A small CTC audio transcriber, trained from scratch: moe expert_choice.
Rows from block 5 of a small CTC audio transcriber, named by matrix and row number. Rows with one number within an expert belong to one neuron, the router's apart. Each number is 500 + 40 x the weight over its row's rms, rounded and kept within 0 to 999. All counts start at 0. Numbers have three digits each. After the name is the row's rms in percent of the matrix's.
After each expert's rows are labels from the 100 clips, of 14976, where the router gives the expert most weight on average: "top examples" is what is common among them. Only what is clearly more common there than usual is listed. The data: read English sentences (LibriTTS-R). In brackets: how many of the 100.
# router: router (model.blocks.5.mlp.router.weight, 16x160, trained with AdamW), inputs 120-159
# up: expert up (model.blocks.5.mlp.up, 16x80x160), inputs 120-159
# down: expert down (model.blocks.5.mlp.down, 16x160x80, transposed), outputs 120-159

# expert 10
router.10 095:525537546478461442458535603478511467534535413521418527482457514547531528471503470537462474575539490517509392416525519498
up.3 097:442539564566424468517515541510522474430504502470493539526507466503604479441491533541460538497428515582546473578479467504
down.3 094:513424475529516531529509500533585512529484488463552545440542583442439470532564526516505460513561465506491486533498512438
up.4 103:488517518497498450475496511529591537499496442514468482389450568460514527527441494485515470439568546517496439531473490434
down.4 113:439535395465509515442513530437496525512510464480576531542523513544447538431540531498563555525505508529458519485483520502
up.5 091:494502534499484477525511500471529522512461586483433489493570489601485493482533576487431517497502443559483469533533473540
down.5 093:504529458484520497524491483479475552494543489505422491442435482423512509529559472549500411531514486498492443486510491523
up.6 111:532429480486498498480503479503481482414446438477457524537539459490518559533469585500443584453472496498473457637413461548
down.6 104:468487468475486454531517568500569541482473494486415470420526534517523481481534409475515493468496485581431460515531471523
up.7 092:472568483487431566472457529484505478564451550531515503554495585501479486492525546481481474510563478475481503532449568446
down.7 095:526433513468514500442498524495516537532488480580475491505475514481505468502407541519512519485441593459512494493499494518
up.8 106:460461436540553448462487524497498488505499464532470535495452506483492516488514585529525508463447495515521471411488476504
down.8 112:468440475612475446485562482476544480511462468508529470524471517603514565471569510450497474470500491515471557526486456532
up.9 112:514508555500482462492499454580492459471509424452477452506529431504556555490514511490509473501469541444447481506422499488
down.9 131:516540505472513482557488482509446490467481465494533481559580501491533501441451523513516532526503539580496531484414483489
up.10 101:504604520505494525492499560545517470577512508513494440506514470497487498475538495471534497536547541500502544625504545506
down.10 097:491458511429573483482560534452495472463458579539502486480506480503534564491504489531491591482492507487509531495481496479
up.11 095:547515471503531468484504526528451507541469527516534492482517513521562477443533518503505445504503485586473526499574501500
down.11 099:484544494524567457524511576488446510557465457441419496563464439530529497499520487487484452483551505562502523531546508447
up.12 096:495496545547528538508529464532545518455426476448471543513433488547469480521599551508519470457491577544499487467522503541
down.12 096:577579523467512506500548498492471493545457506431458508462561532500584498566502504481502472499469472438588451505540530469
up.13 098:483465565459471473515498593479459541445463545520465559524461437478459469575478522520559450512518475508509500513493485531
down.13 095:506462556448497468420530456449571488455517467518516545485531481504434609521461447529503544504460525473480572551512495433
up.14 100:508538523514488469537532490532504497439476484475540504430537569523542435480522578471548513435474417485542527506615490511
down.14 096:539432504586465513548508463465493482502525435523390421477438509520452471570551442531492488495538487469483484549498477524
up.15 095:500472440511536522546558441541501496494432462420493542491483447464479530490551422528465485457569507514482505491521501470
down.15 093:485447521487479518546440470496541495549563597464601507468495474464584460515524539479478449533544465504475522554509471530
top examples: the word "said" (29)

# expert 11
router.11 090:476515469502519535464520560498532512489455511533430479539455527527536466505524477492500472506573476487498516467570550441
up.0 110:528496491490580442460534518534485507412545488494509524464529524514554425408531539402456497494468425453450494412560508532
down.0 112:505484456524517491496524560512421439479560558544484558520498425522472443575514520515543424533484472477472510489633510525
up.1 110:495487514482537511492493518443444455452542486488515450549506559508504531453503579398575496490465526597591507481512470496
down.1 110:546512503523495521599564470471554482531491467468489520484473564529525493538474477540450404437469523512518474495471488531
up.2 101:475485477474435518412477565491495536509541439510452458510428522601536573454501480448438486549479503487478460508463482531
down.2 106:457496550563522465487528581505483528517489538527492488496471474426500467512514452511486436461570570477523556469528510580
up.3 097:447532464469541564450552526482499496518476529499488482444440524510483532401560565428425476456492564458470517577491484446
down.3 095:535498414521500497462527498459476475526550526572447424422508474543555483570530482574587499522538498582544499508568498506
up.4 097:506465470532451532497479490487528483543543515475579554553473502434506511466495513487572510542572558430516551515475521435
down.4 098:527594528507486481510514523446533470499485531434447482420471507578469503577528477516504486545501526493515505620520486439
up.5 091:500484480555554500487513463494457513517513485485530515523478413427519479548530473580531508515455484515525469429473575489
down.5 090:510467485527558490498521482482517557490495416513519533507541469490474489506579506503469447490472495478464560470524431511
up.6 118:491575497482477533442522414493426568526499535440495488450503489558494441434407458509566512532556444488488531445542526452
down.6 107:537479454506376548505486519528503595514433520490483473504525472480484481550541522472415518555553528498514488541529567433
up.7 105:506507499480522477475534526462539498445533530515502519491521453495477485475517520559478563471516546572504505616523467506
down.7 101:507513427473471538506477495393489418431489527573562506463508474508508490474533500465515548509450487472502465538435511463
up.8 086:480531479443507477540481549492516553573562447525448449446462488520450461481444462490497469532533487500500441548473471464
down.8 085:469494557522502576504427466565476552514501545456546498462485480488529481454527458552581450521463462575535519535575589496
up.9 105:494558508531498491501512469513526438508398474402571504501534494519500408574486498490531491506470566523473512540486497513
down.9 112:454518588490503468519448518495546502460566442575542476549480478477492570580465519415480560507499487517534489517492487415
up.10 086:470479528442492527483523516490531553466490522500430532485501535515504557424504498505565519485490494500509523496480491529
down.10 093:484509469392470587484504532462516485456541509565519489541463502535463478496472507525538529476502574464406513537489532457
up.11 106:476510462510432520511548501480556463484438562473476554480474438561453434544474543565450565464506530557442538587553513527
down.11 114:459470549459517427398487472499476484533482500562478465557524541499468537531582488516490489459473422511491450500445428424
up.12 101:456517516517498554441450507484544515470494486512466544524536520487466456502525523571467499485518529485445517445456522482
down.12 104:448383506465536411599488478426494450575504558468539541548539509467487455496587605440453469542541463564572533509475509547
top examples: the word "the" (89)

# expert 0
router.0 106:543483452473482425499523483495474521479410476547419550497462558493500478459437434534457465453535507574504550513530478487
up.0 106:518471509502496535462521464494567499568453498477479545493462441459514479543460549466556607462535490482488473477554439497
down.0 101:489480471417552488508510470575460551560449507491504516544580534449434450486482435510512530513527411548517528492480496510
up.1 088:495471542510419487511559459447489465456546479498438476531545517487484495479548550544477488576503486434485504564507494510
down.1 089:477502500489527441551475550500583519471474545489547560523484481537474569458519503454488568422549520552506470485535480501
up.2 093:442421512536475492513485453538555517538485576537504586488498501525456457432514518509482535535507414536528536484434490497
down.2 089:535571442528506480521518539392466531479560532525485508562510472529502477483540581553516516539509461481523550505515518537
up.3 106:552514513504516495615436504511496488535474521516527466543488528456486541457464504493493469464539539469457536488451515529
down.3 105:498578465510509473466535494478448489485435492469448484432462489482587494580502501526505504545408517489488479472504452461
up.4 099:549463456486425507518450466475441441481484489459486497524438573513408531472487473502549527465482488530434470563517441455
down.4 100:551530515440559467497515523565490544437503472518533446517523484465481469500542397534410550529517481448568517476490537511
up.5 105:526509547433486625478466510504486551502514520476497489504469474417544496476453422529482473520531537495541567559506544508
down.5 107:490443535494527455543471544547485536501607507533512448594497522547459555522514484543486550493462456485489477479481485490
up.6 115:468517547531516502513427475473542500564551454481495486465482506489550460480523464562539496481478440494472472416480507472
down.6 108:520505519523473532449529507470517536542478464526493494484430472544516596483485550478469556491563500580486521493427484490
up.7 106:446520526520558513506516542525429461501454531444576436478509552466510483426548546474507555533443521508542381470479464540
down.7 108:523490522552524467509469537443476480414461535430475479498538512490487555548568418520515547426452524488559478511524514466
up.8 101:468518500520574504480543477547511472503464501455542503503523527446498490490571558497463505477443435565567545466454514578
down.8 103:540486516487498493513467484441486564469531438439543509468467462423480458444529527485549520558450482467485451535451504443
up.9 089:508415533474553451555521533463505436458432542503545463480457489481570493514504512448602507468521487534556550479464445529
down.9 089:574520516513511505452569488515456510548464439465474496507585477477489524491534499540442461568470438528492466498441518474
up.10 086:501536514490496531497450536497491510502503490439494428465514468458487538485457478503417510537439438543507422592538484473
down.10 086:471497532467520525485390555551497513534477493506551599500453538508514487501422479515496594445585438495546437453427530508
up.11 116:492528477491391464579573486518482445526466483487518553449436478528530431532500534504471590474511548514473450597430479471
down.11 105:513520556534559387445488529545462451503547520482494473435440570535477530387437488535582521581497479546427478503510479502
up.12 095:390479516430453443522508502431558525531426523533504584530547538525509548569540531524561500421486478448521505494510451428
down.12 106:549457447472454473507631434537517499483500569525463487519545401473560403537531565506476520510496513513456480520544486536
top examples: the word "you" (43)

# expert 12
router.12 111:528454440493552557397564521529464479439493527480541539547465439552554519519456573506487527478456529482551530519469447454
up.3 107:486481546540503482471444422538448537493519525508451546513482518469520521439488441525504521591522540470474517550460468517
down.3 117:587444432497529430495546507449468479524496595570465505488492445451499536468450468508461508500484522494538517549485497507
up.4 103:505450523541527499527475466529494529467520509527509539535557494460512530516424512508545519519400535459489522514443457469
down.4 096:516530529467520513468470539480490486527458506546494499449410523553465508476579516500478470442405533477521492570492457560
up.5 093:515482492540510534481410469543555550504548535516575512454485431493487504458571475513524432474472546575491491430540510506
down.5 094:469523481496627495492491469526474532539531476527404488473434537507545492533466523484523537471503465564445523448441443590
up.6 098:439476516438492501525482568465594526524524556495548523533547477526491557473494490464408380522458510511462516538510421574
down.6 093:463505458518490451488450459495552504529599549531527450506504560497495587560517447515485476542468444410486423457503503491
up.7 086:522502466493458512509463524512475444509493589452452455476442503505561499490471533551528496563515501524448574413568486417
down.7 084:478510544488543491486542530485473477465521501496450525507563466538557477560508466502443513417558486516481476536513452491
up.8 109:519503498414478547470568494474489465481493530494534559510495444514514592501495444501420593532438548507510472542517485495
down.8 111:492508471495550495552526492498482502431520602507498566394462484389479547506490558536487496489457514515458530540482501484
up.9 104:522489483477516482435491515491530462533544506498477447565504508535542494457500453537523494554558445463475522472522504423
down.9 103:460561476473493473502525490450414544401480477452440409521532515528501548494481545471514457520515498460545500529485463448
up.10 107:493430480553509421505506513503440529512538486475460523522368439544485483541476521502483431489536512415458575452416495523
down.10 106:468538493470523414547473539523567468472464485522485447488543477480486479490497505495449466517551446463495512394520559517
up.11 098:501525438476476500534428477514484467497475486536527453488503539505537564489498505466494464479560516485481473491475465488
down.11 097:477602469490491554483559567488501492398511466477525495461429522541461496418592514529510494565546540448470453565403422533
up.12 087:475539569480464534594519517554536543477551525491505491516489510482399430529491461498530473469458486511450512455442487537
down.12 089:475485483568561473507481436504545494588512474473481493509493480522511459414491564485537494495600519507546509573531449511
up.13 104:521439548542565529494520463494564509447505391591565560511435480510519451466541470466529545402490488476464495512498481465
down.13 098:510442501507548467510461470528487541503470506496481570547490583555510546528439522482508506452470468536499503528483529536
up.14 108:515507543511439486496540514521503498520541490447502506516530512447553522495528562524469533537452418514455527483522512513
down.14 104:541553523504422524487482483488452434440513378489479517559414512548482542477541467487475497560418518523460458532396486475
up.15 115:478518509483614465355516550493544502525469457569501492510528535484552596495520506488499537477530445504490473501495506512
down.15 108:527526438493434604488568510579503472494534594461486534501512517485548485489504551562438507493531519491548431422459506549
top examples: the word "was" (35); the word "that" (32); the word "for" (30); the word "with" (25)

# expert 2
router.2 099:454554470532485526575442438512420561506498566457502534496537424513429451481545529454453541462455457541546489486522544521
up.3 103:429547464467434532535409467533505546506542600478566521469486498473470487517442524551454474479506514489551475443537502449
down.3 103:466514519530446399561504564480497455484551554470564463503564482456503620530496509505509439541571611431486411543525525544
up.4 106:486521481453444585470554500491457551496580505458503492523445468503473464507565519461482478461409471482556536483479512522
down.4 109:495483446557446496539463457497436551487482465503530501501470550488461477522469394518593567540443449478518496567551576499
up.5 104:496426484463513529522565415523511562514505519476470512422495528459537607466539537548456534475476492523450518481482493498
down.5 109:487520487519464445457444562583546453527530458616453544565522429483498456510560522485511508519549400501504566494477546449
up.6 106:515493477495490534509458501510451468464463487460514571462503467478500548465510539492548459455493555516561478576564526497
down.6 104:495529487478465598483494575532449454582512477464439453443525526534527506474522471485477518434507520442505546458497529527
up.7 091:533518519516475478505485422474431443508476455495418531480500421501457569431565551487524518524497533445508535529504512496
down.7 089:522437540457525458586488481500467539526543509506479459538544560544528529471450516506532548489510454515506414518472511469
up.8 104:514457482507484472446524514503475450498515501503506524512494429505524512550531496482485551479532463470479557448510473414
down.8 103:550571522453506534463478485505469516424572515469466437497507476449479483452493420461445522439558508513536505554403495479
up.9 104:476461457483534551483430467454479511559533509489508475458483520568455489495491536553547503468466520452578491496559507529
down.9 101:467530466474502469522469568430491492462468562495576450577457525468530488451484563462470532529471499475460448494470482468
up.10 095:417492557544521494545526488461506455454485459445460546536497481612536522504513509476543516452546501467515571477524432424
down.10 096:497550484471564476489511493534481588494473539543508515499532477474520484513463381503518486504489510512496462481473521460
up.11 090:445510499506610517537464512452544495522507503518442457538458541515487519538491489476446483491571498442420576493477525528
down.11 093:564492536493464515473499481561475463505537483456528534560522504521445497504563499497534590489472520579472506509482484477
up.12 095:480439502493503421528404405505548519476454544522494515531509480502482450561568447558542629448463490484544510448543487536
down.12 097:514515526473520454559541519540518518564494432519447489459529517477478513510528501499492571446466567438536566441523415475
up.13 089:484471531492522535596517524528490416478493535494503488523546473553570497511508564549500501521518466458469538480546505448
down.13 091:424500494511536473414477585512481468507501445498573529495471512488483517529493486564515504544463435486499488447434449537
up.14 108:460502497492420568464502508446556486535529595484488490541466557548531482529503485526457486464545491499526481486496514446
down.14 108:408462501478537453496477499542474513445538507577507581470549476541548503496475464481476517556479411458559538463464470483
up.15 105:492441544499443539514534467520526481493609449493503516521471439475478423524524478454482505498453557504408435443485502523
down.15 117:492444499461431458494497486506512511486481397506468512482544462517533500495523419440538465511531499526464538553511530491
top examples: the word "you" (40); the word "be" (28)

# expert 5
router.5 096:513450487503529573486507448477565463445500510496545524484448423382532502530467471438529441457480517450526516479502543486
up.3 101:506530469474500542544463495538534490475464407540445519583456503465396481474448442445527507475458512505519528524426530506
down.3 110:480518528486440391504531517465540505487496519529420459498400501525481562495493545514479548501500467495508446576499500635
up.4 099:525504506492498542517395561480541477497488502501552432454526501544505459598473559543567493490552438462495547481561496505
down.4 107:506458458556498528542508378523545411520533507519449478454536486470526494537474589569505534494606481461484545495505505427
up.5 094:560491494486450545535456461522532467531494549502479501582464505456508490439464559496480539468500537590536470573459562434
down.5 095:524457523488597424488517486565416513470550559480521449445501519470458544427566520501560464575429427436511473465499459430
up.6 110:529495495566531509508440495494488540469494461505408563509485503549466431490493490386591522477469538509500586472482472508
down.6 118:498463431492437514464494488509486505456409504588509530493533457518489472456483439487518519509485564527599573528453532490
up.7 093:509495503469451518496478473490537486444492513442473484544515467493517404550435541467562477482460523412486478466591524540
down.7 096:523466477540452491530622506469538459435560427431466506521535495602504496515532468470476509506468490537519439521520493500
up.8 093:483539581451464487519523472480560475489563480489562490516453487548563478468483527536528429583566507434457420439483470454
down.8 096:482493483494499448472480575534519493546503530492499529528493462495481553512452492536485414518498466506502457576479489568
up.9 100:457453466486561571422493517537497453525557515454580510561448545514511514453420561586544521521577497377571437449507509499
down.9 103:536450495454512553456560582493515482480497514487520491617467452472542538421517507468500508401527489522403476447484467510
up.10 114:501516476489545560513543515526382514479485535422491462447455486493530563491487497533505501576478434480516576571451504460
down.10 108:532496532505502498457544476491551486508576488513506519507489530492540502498442489466508441570486462540509545444513586533
up.11 098:518579463530467501463525480495464498503460514501484495491501471512568503474437533488513452476550527462476513448530426473
down.11 090:529515445522424505439446447527558484476531526567498499540483449524498486522537516461452468482451482533467467505524459540
up.12 100:531564521484517424430489505530510517472591509500539517462515431574518434530482524543509390479493516471478515504474472428
down.12 100:469478514500533493492524523487524510537456516519597533501545506458461500470411427576469571543503531544503495448473476474
up.13 099:528475510464531504490502503535492423527504496470579495508471490448537490547544483511460549499533479511487582549507527505
down.13 097:531538471475466467572538539579472489506535500499466483424508561504515487539469460530480467544495427459486556439483531485
up.14 094:517493535503511516416601525496524497544513571410514514527518459461525532503455449501426480497505508530471458476511499540
down.14 093:457498519422478497529497516462487480507519487499493529490557484402503563548522482445479405457472518525517539528498526456
up.15 108:465545442512457539498546535459526493504492481467518484440481523511424484520458455481573531537485488557487508500471462492
down.15 110:433476547499436530407477475525424511530510473441488538530493534525495540470527547515530489437477481536444517496506526538
top examples: the word "no" (25); the word "not" (25)

# expert 15
router.15 097:443500507550410526494460464517449446451526532484561517516487525596529538537558526523485563382495547517547547546407487505
up.3 111:488474546503454512518499520511510527491547568430593520470495468508553520541507493450498513473483538490511541438509492506
down.3 114:560565451600403470562563490577433487426462472509548521610542508454531471552601491490502456456450499467458474437584507482
up.4 090:519492563543535518520460546506552466499494459549511501502538471528492478478483549487533478405484474565540509563567485450
down.4 088:418478448514492496513472417528463586482491445437528574517513477546509496446462496461565561507555520471453537601498475582
up.5 087:476530557563543523530518529492485553489477469506481442513463515601507475524464432443527512479545434500494528548445506488
down.5 083:568478515500478473461516483511491483495468508415538587512522531496589463409538431498456467459452568476522594496557495524
up.6 105:474515533499531552526614498488599495516441601489570511452542547518539470575494506495527533456469480442433491437513491524
down.6 106:534470529513466480525457509576532527508508424496530515461419546555504521469508561483474460526405473500534544487550477498
up.7 107:595532451502522554451479520484497488482560562465525515524458502522461506527450506560590487489453421505501458485490511495
down.7 110:478514433499512438556488504524455515496452513528460517495444470452496518588549504525504493572456503452561462520517568532
up.8 121:522482463520452506483463510515535498447554490510548493530497487471466428534502449498546545496544446496514459439571435512
down.8 127:438514459559424455529504468467469502462502535489508489572490490478489446475434458440540616480581505457547547481467505460
up.9 101:510521487438508493551484442463458502469496566426489505507509496468453396488481481553543555491481511507501530483508551543
down.9 110:496487637526502509435476532500510466498514524544524440513515487471515511520485564477479479487474502507515476512521492471
up.10 100:482504488547454494481467525504540458493503508536534500531589464469493467572632461467573581464537463483537422546491562549
down.10 095:591557520460456499485405551417514442538508511510451491488473481438505534427519566501509509548454499465513531443604457522
up.11 102:564535491525441534472482538513507500485493486501536494473479526509555507541513484459436487392545564470494505529446557622
down.11 105:469520477507501503533484519470543439587458507570507455533563526508537526533506494514564479544467473425443561391519478487
up.12 105:507513512508523518482532505542470477513516476532515512472512481499471496559501467489455498476435562497452551478489494534
down.12 103:479544419552522461415512525475447454519520560584526444462485497517554496520531497428491480568469457532506559464522471559
up.13 102:466512492577483452555471542464591461420416534527451517545564464575523497557493543531434453412549456517540557534509497530
down.13 102:489504454401455401500376505522514480504537473494505482522527543541453498444512491502480515447476511511451518521509563511
up.14 100:489468451508483489430483539509485498470557526512524554557415520583492518555477532525460471498548481492524482570477482448
down.14 104:442492497540490599574495529491572466562470530478470512447534532513545523465482538535506500513519534484507475525432486560
up.15 097:478569503477452511603429555521427503556467436556588539516488512477498572468533491536444509492534528515420479477426539529
down.15 090:476535526563521509539467512499550520488507582458418463489536594474499492480520519434469469525497502488427430440501536489
top examples: the word "he" (37); the word "his" (30)

# expert 6
router.6 101:557481578427425501491471445525482515456551489468552476528540487455546500497492503507539461431468521477567561554483453452
up.3 100:496518550532541459480530489454504470520543455529557552486432437550490499535409479513514503438461415498479435510479443503
down.3 097:594527488492465554515438523516551497597474424556442510438505472492487487502519486466516526486580449530497526519475538493
up.4 105:517461497524462431464536421441506538474489495510483500515550550404546422507413583536535563544511494585490486512525474499
down.4 101:467506482484502510560541481538464514528444549529535513419549494498500505523523414507475529523493493504561489532486441512
up.5 094:544414525448455488477536437569525503486599575456519542511559502470535559505441495547543483492535558520538449560481457444
down.5 097:506453557412478499504493508439521470530448561447493527535526524528534446524507488448493554527454424468465530516613467493
up.6 107:515511470513487469541506494505511492468529442491530444485522403558496498449473496412466477594534487538517525528524535455
down.6 111:452460538507508427554532518454531529598521539509479447556490482446489555535489515497528537495458467557525498523505428516
up.7 098:501485509521387481542486499473518496487561562518544515543537451463548455503551501513488548441489495437481557469434471510
down.7 101:515540495457505545538509509493511538424527485471528468470487468512500525483514522490493488461485515546553503531535536481
up.8 107:500532539482480525445534512494383473465497487511612469506532470518560525438577517434495538494447520559591439494543573490
down.8 113:499468572497540408559527507474512494492514545494488468539508530464532498461478498537486480557527584514515567423500485446
up.9 100:514479475613555483520482506466549488494442425480543487523533520483500484476516541428442466523523502526453528478440473515
down.9 106:459535534466476584549478526498474563507485562460452531441458448523514528464555530509479537475443516503528540539485476557
up.10 093:573464465489474472467513485521467494447455466552447454504470524545537528458451491430485522465457548458540499567503498542
down.10 095:464528534521552474521494518467507538523487484496538546446474480529556565488501503515537498481582472455548527503520440494
up.11 091:486466440530490481547513474453473489452526462450528500506441544453509509494522483465448526597462461443414490504568549542
down.11 091:545514504554445514418513542513577534516467542468573615492464489488513574518433534520518463442551560560440518519476474479
up.12 097:506500525463425458451472572515478447550522454432470472547500499485467524501561488543466475589522457488466509463518457473
down.12 098:528402562477478459385482510518540513449481520510506537478508482564474483543434457542503542499524497478415419533472512536
up.13 103:512483528484512466495532448546521510511509523517491484547529592445484504491556505450462553475491538507539456514567522551
down.13 101:434544399502588451430527499551510451537423549527511528498493555454454552557441551478491547509447536484458501504492480466
up.14 110:526540474515513479481480543497469494531509505543470548536523404506565514497506548477435452577470430459554502539500507499
down.14 110:483477560486506483515464631470490513474470510558497590464513476557511543552483620510482396586474461480466500464502523525
up.15 079:450492489464536493525517438532503483511469504519475535492396549525537467466570463458502500495546455419529542482549516431
down.15 079:511512472389472404427485460495429481484546482465522509507586447469525507500470539561532488497511489492536463587570409517
top examples: the word "and" (63)

# expert 13
router.13 100:540500551508467492535528522529495523531519532457536463464549507531521550530424529539493486538511527463490566559460515481
up.3 115:489560556519585481516523594524479471556522448531496454500499517479460438435465411459476576509437442525559516542473528615
down.3 121:455549444490544581466441514421486431446549540530525431500558467463435477545449499571527452483588477501480552493499440530
up.4 102:496515537448530476499470527491489479573541547563506474462491447520502537446556506516559457512543486487482473468562463448
down.4 104:461525498518475433479464472474497533608491499487470431507513499492554496440473386482577502419544504514497556401544543501
up.5 101:452505504494481478502506529478518574544528487505514470581489509565508444518510493460548479503502475479420497505483454501
down.5 093:454468513470491501557515455504494510552520563581542476563532559464497508551506561541476472519506523499510416517406505503
up.6 098:479537489478481476498444471512447492532432487500446480534526526529446471477461541554527524523487485510601477466513534509
down.6 091:498426475492479493538493619458550500452530549537505475497562503500468458463478477479514512420556472473526503454532513486
up.7 107:520556473543467433518541486536468472462486448461510539495503497410532516489576494532498475504570506451507485556460466439
down.7 105:565517520532528553466496515545498522453426524483465495558419568534421500497490499473472434485520526502508530509431486524
up.8 103:490458442517476532515498487518510473566454564509535486537450503463443508512503512491458549431487480507510516554424480432
down.8 100:482394524488500458465499511461485519472535486492478508510508412380458487540547480494496486522482483487460494482517454472
up.9 101:502472529489453540465509557523541510492577533470458476541483409581452516485492476465457565473514423524506537475460506481
down.9 097:468491519527527555464526457505507455505463482533471546520507443551489492565524591456599536558494518457563516525507491561
up.10 092:439488547453530497494554484518567481471480554588451496493441528522451454543521483491478531504525524506510562535542467467
down.10 093:442494515566404521461512521517485504464516417467575489515456496535507444424449558444467538465537538530486488548541491514
up.11 088:492521482523554510444458478458484439446513518456479509513515495560501524510523493511471490481517519461485500480484480535
down.11 083:439440474498483553508480504469415478566486532512478535503467499499513544437459443515468606486502599484495506478480511448
up.12 112:540533502543439521478515556459457497511473505541449503541481457518566457468459491433548562486465516532464510480486437502
down.12 122:469535496442506520540523498486450495529492561555474499464486493479556455535522506534518499538482478562521488422480535519
up.13 105:536456510509531466482539461531533493529546442456544511443581569445526490495506445500570605526525524502497545541469491510
down.13 094:442536449521515518461441521459531502489507474459463459523461566464533493540549506479538550515454458455433427508528528504
up.14 094:604454517463445539482473437463537522451457455546536484547526493481547472528563539480478485466467486478504438466488470421
down.14 095:546428473542532568496504530578522507494565512527471505522540516501495525563478481440397455491494496432537548476443563460
up.15 089:504494478463445499511497525520510471508515507551471505530427451590457499507449507521536522566528524517509538529465481472
down.15 087:444518462462450518506556455487519527512531508550513466522477466582441504476478429503512564511458488535560527530484544469
top examples: the word "to" (63)

# expert 1
router.1 100:490523501457551543514538472488470532493480464496509526505517485537472486488534495516471532589574496561446423520537528539
up.3 107:477550472540557565499527474434506406442475547485514540558483563482521485458449567451551482495560451526457502540482462468
down.3 110:456556499461486399453484516500514536522503436480509566526509453517495494498542439516496457539546470494427452537589473495
up.4 105:526554543509513459479614461556495510524495483530504555468462559473505492470564517519568577493452467424498516434568475527
down.4 109:576506480496452604396479554426487526508526508551575507580439502558493497550542525468492539401538576499436498514450566464
up.5 093:474507445515556528499458510517429534522481547498407480512521505508466491478519501467455514492533569520483483525476528540
down.5 094:570530549473446415553528508536426515493482529428461517445504532501540486461446457527443437493498445481538509447554517523
up.6 100:555442477476492546496483490480511493472539538528572507481472472492495471504479492512538510531430486506458516490512467513
down.6 109:532415513469541529471546420474495506546521477479461467482527477490555499556437414519533570491534532494541442441452505494
up.7 102:508483519542486494528517584499532575584558470479501527510442549494448547517473472489489496490517455497472486475449485442
down.7 096:475474525454494488403566530470519542542422457459497445504496564489484512480465514586431516485483478519495492515460424511
up.8 096:507510511519462493511540517544538545475585517478450512458499496443559498460543446488537424521542480511518448510503455446
down.8 094:520398509503484530416478434447561490481531492581445483447485507430501485550564524516557526558542485459398492479509467485
up.9 096:509571541529525489506496486453552506530496442485558487463616442473481425526551471508521570546474516521491508519567533530
down.9 097:519535444507452497513456473521537497460514478528522517563465477541504572414447541521431505489537486535429472565456487470
up.10 094:456469543571518502466539450471598471531498518536554587539495457505490492471498524536408459477513435538464451451506479527
down.10 090:502409503516516529571512600472437548501469447559460469543582553503452493517525469494444533520500519482523489490478492474
up.11 106:485523532494461490554453453499570494552447491445513505449492497469433422557444514416527544521440464494483509543610511536
down.11 104:497503543490427554539499522507516512496495529393560507526506497509476490512490508481466392545545497497548478507534495482
up.12 107:429551545458524505528474483444493419525543448503556457504524528587500482506429526487545524530573515486484495503496498488
down.12 107:520513477539627521546521487465462497479472567589395463522556485456453516499441485505550453501540438498517588448419495545
up.13 113:525505482562530511518481479506507498529474388544475517517514494358500516502481492524525515525445564542567435564521508431
down.13 115:511444553471479549483528464545492557431439461429530524471530535539444487511505449500385618526492604530490512532480480471
up.14 092:521533513493507483396509499478566422483528449480533516428493573509465497521481526471528465542477550478552506531523429436
down.14 097:527422481546530469535482454548560532510468467452544483459520488519527451532470502515505523516511460495525594553493490436
up.15 091:421476514512452557478593475489518514539508528458601494501479520545476488497461480452441495539447536568428532498449476467
down.15 089:514568454477513526529426499434550489504502454596475441482465419521414511572533563556532528479508480527457518540564508509
top examples: the word "you" (32)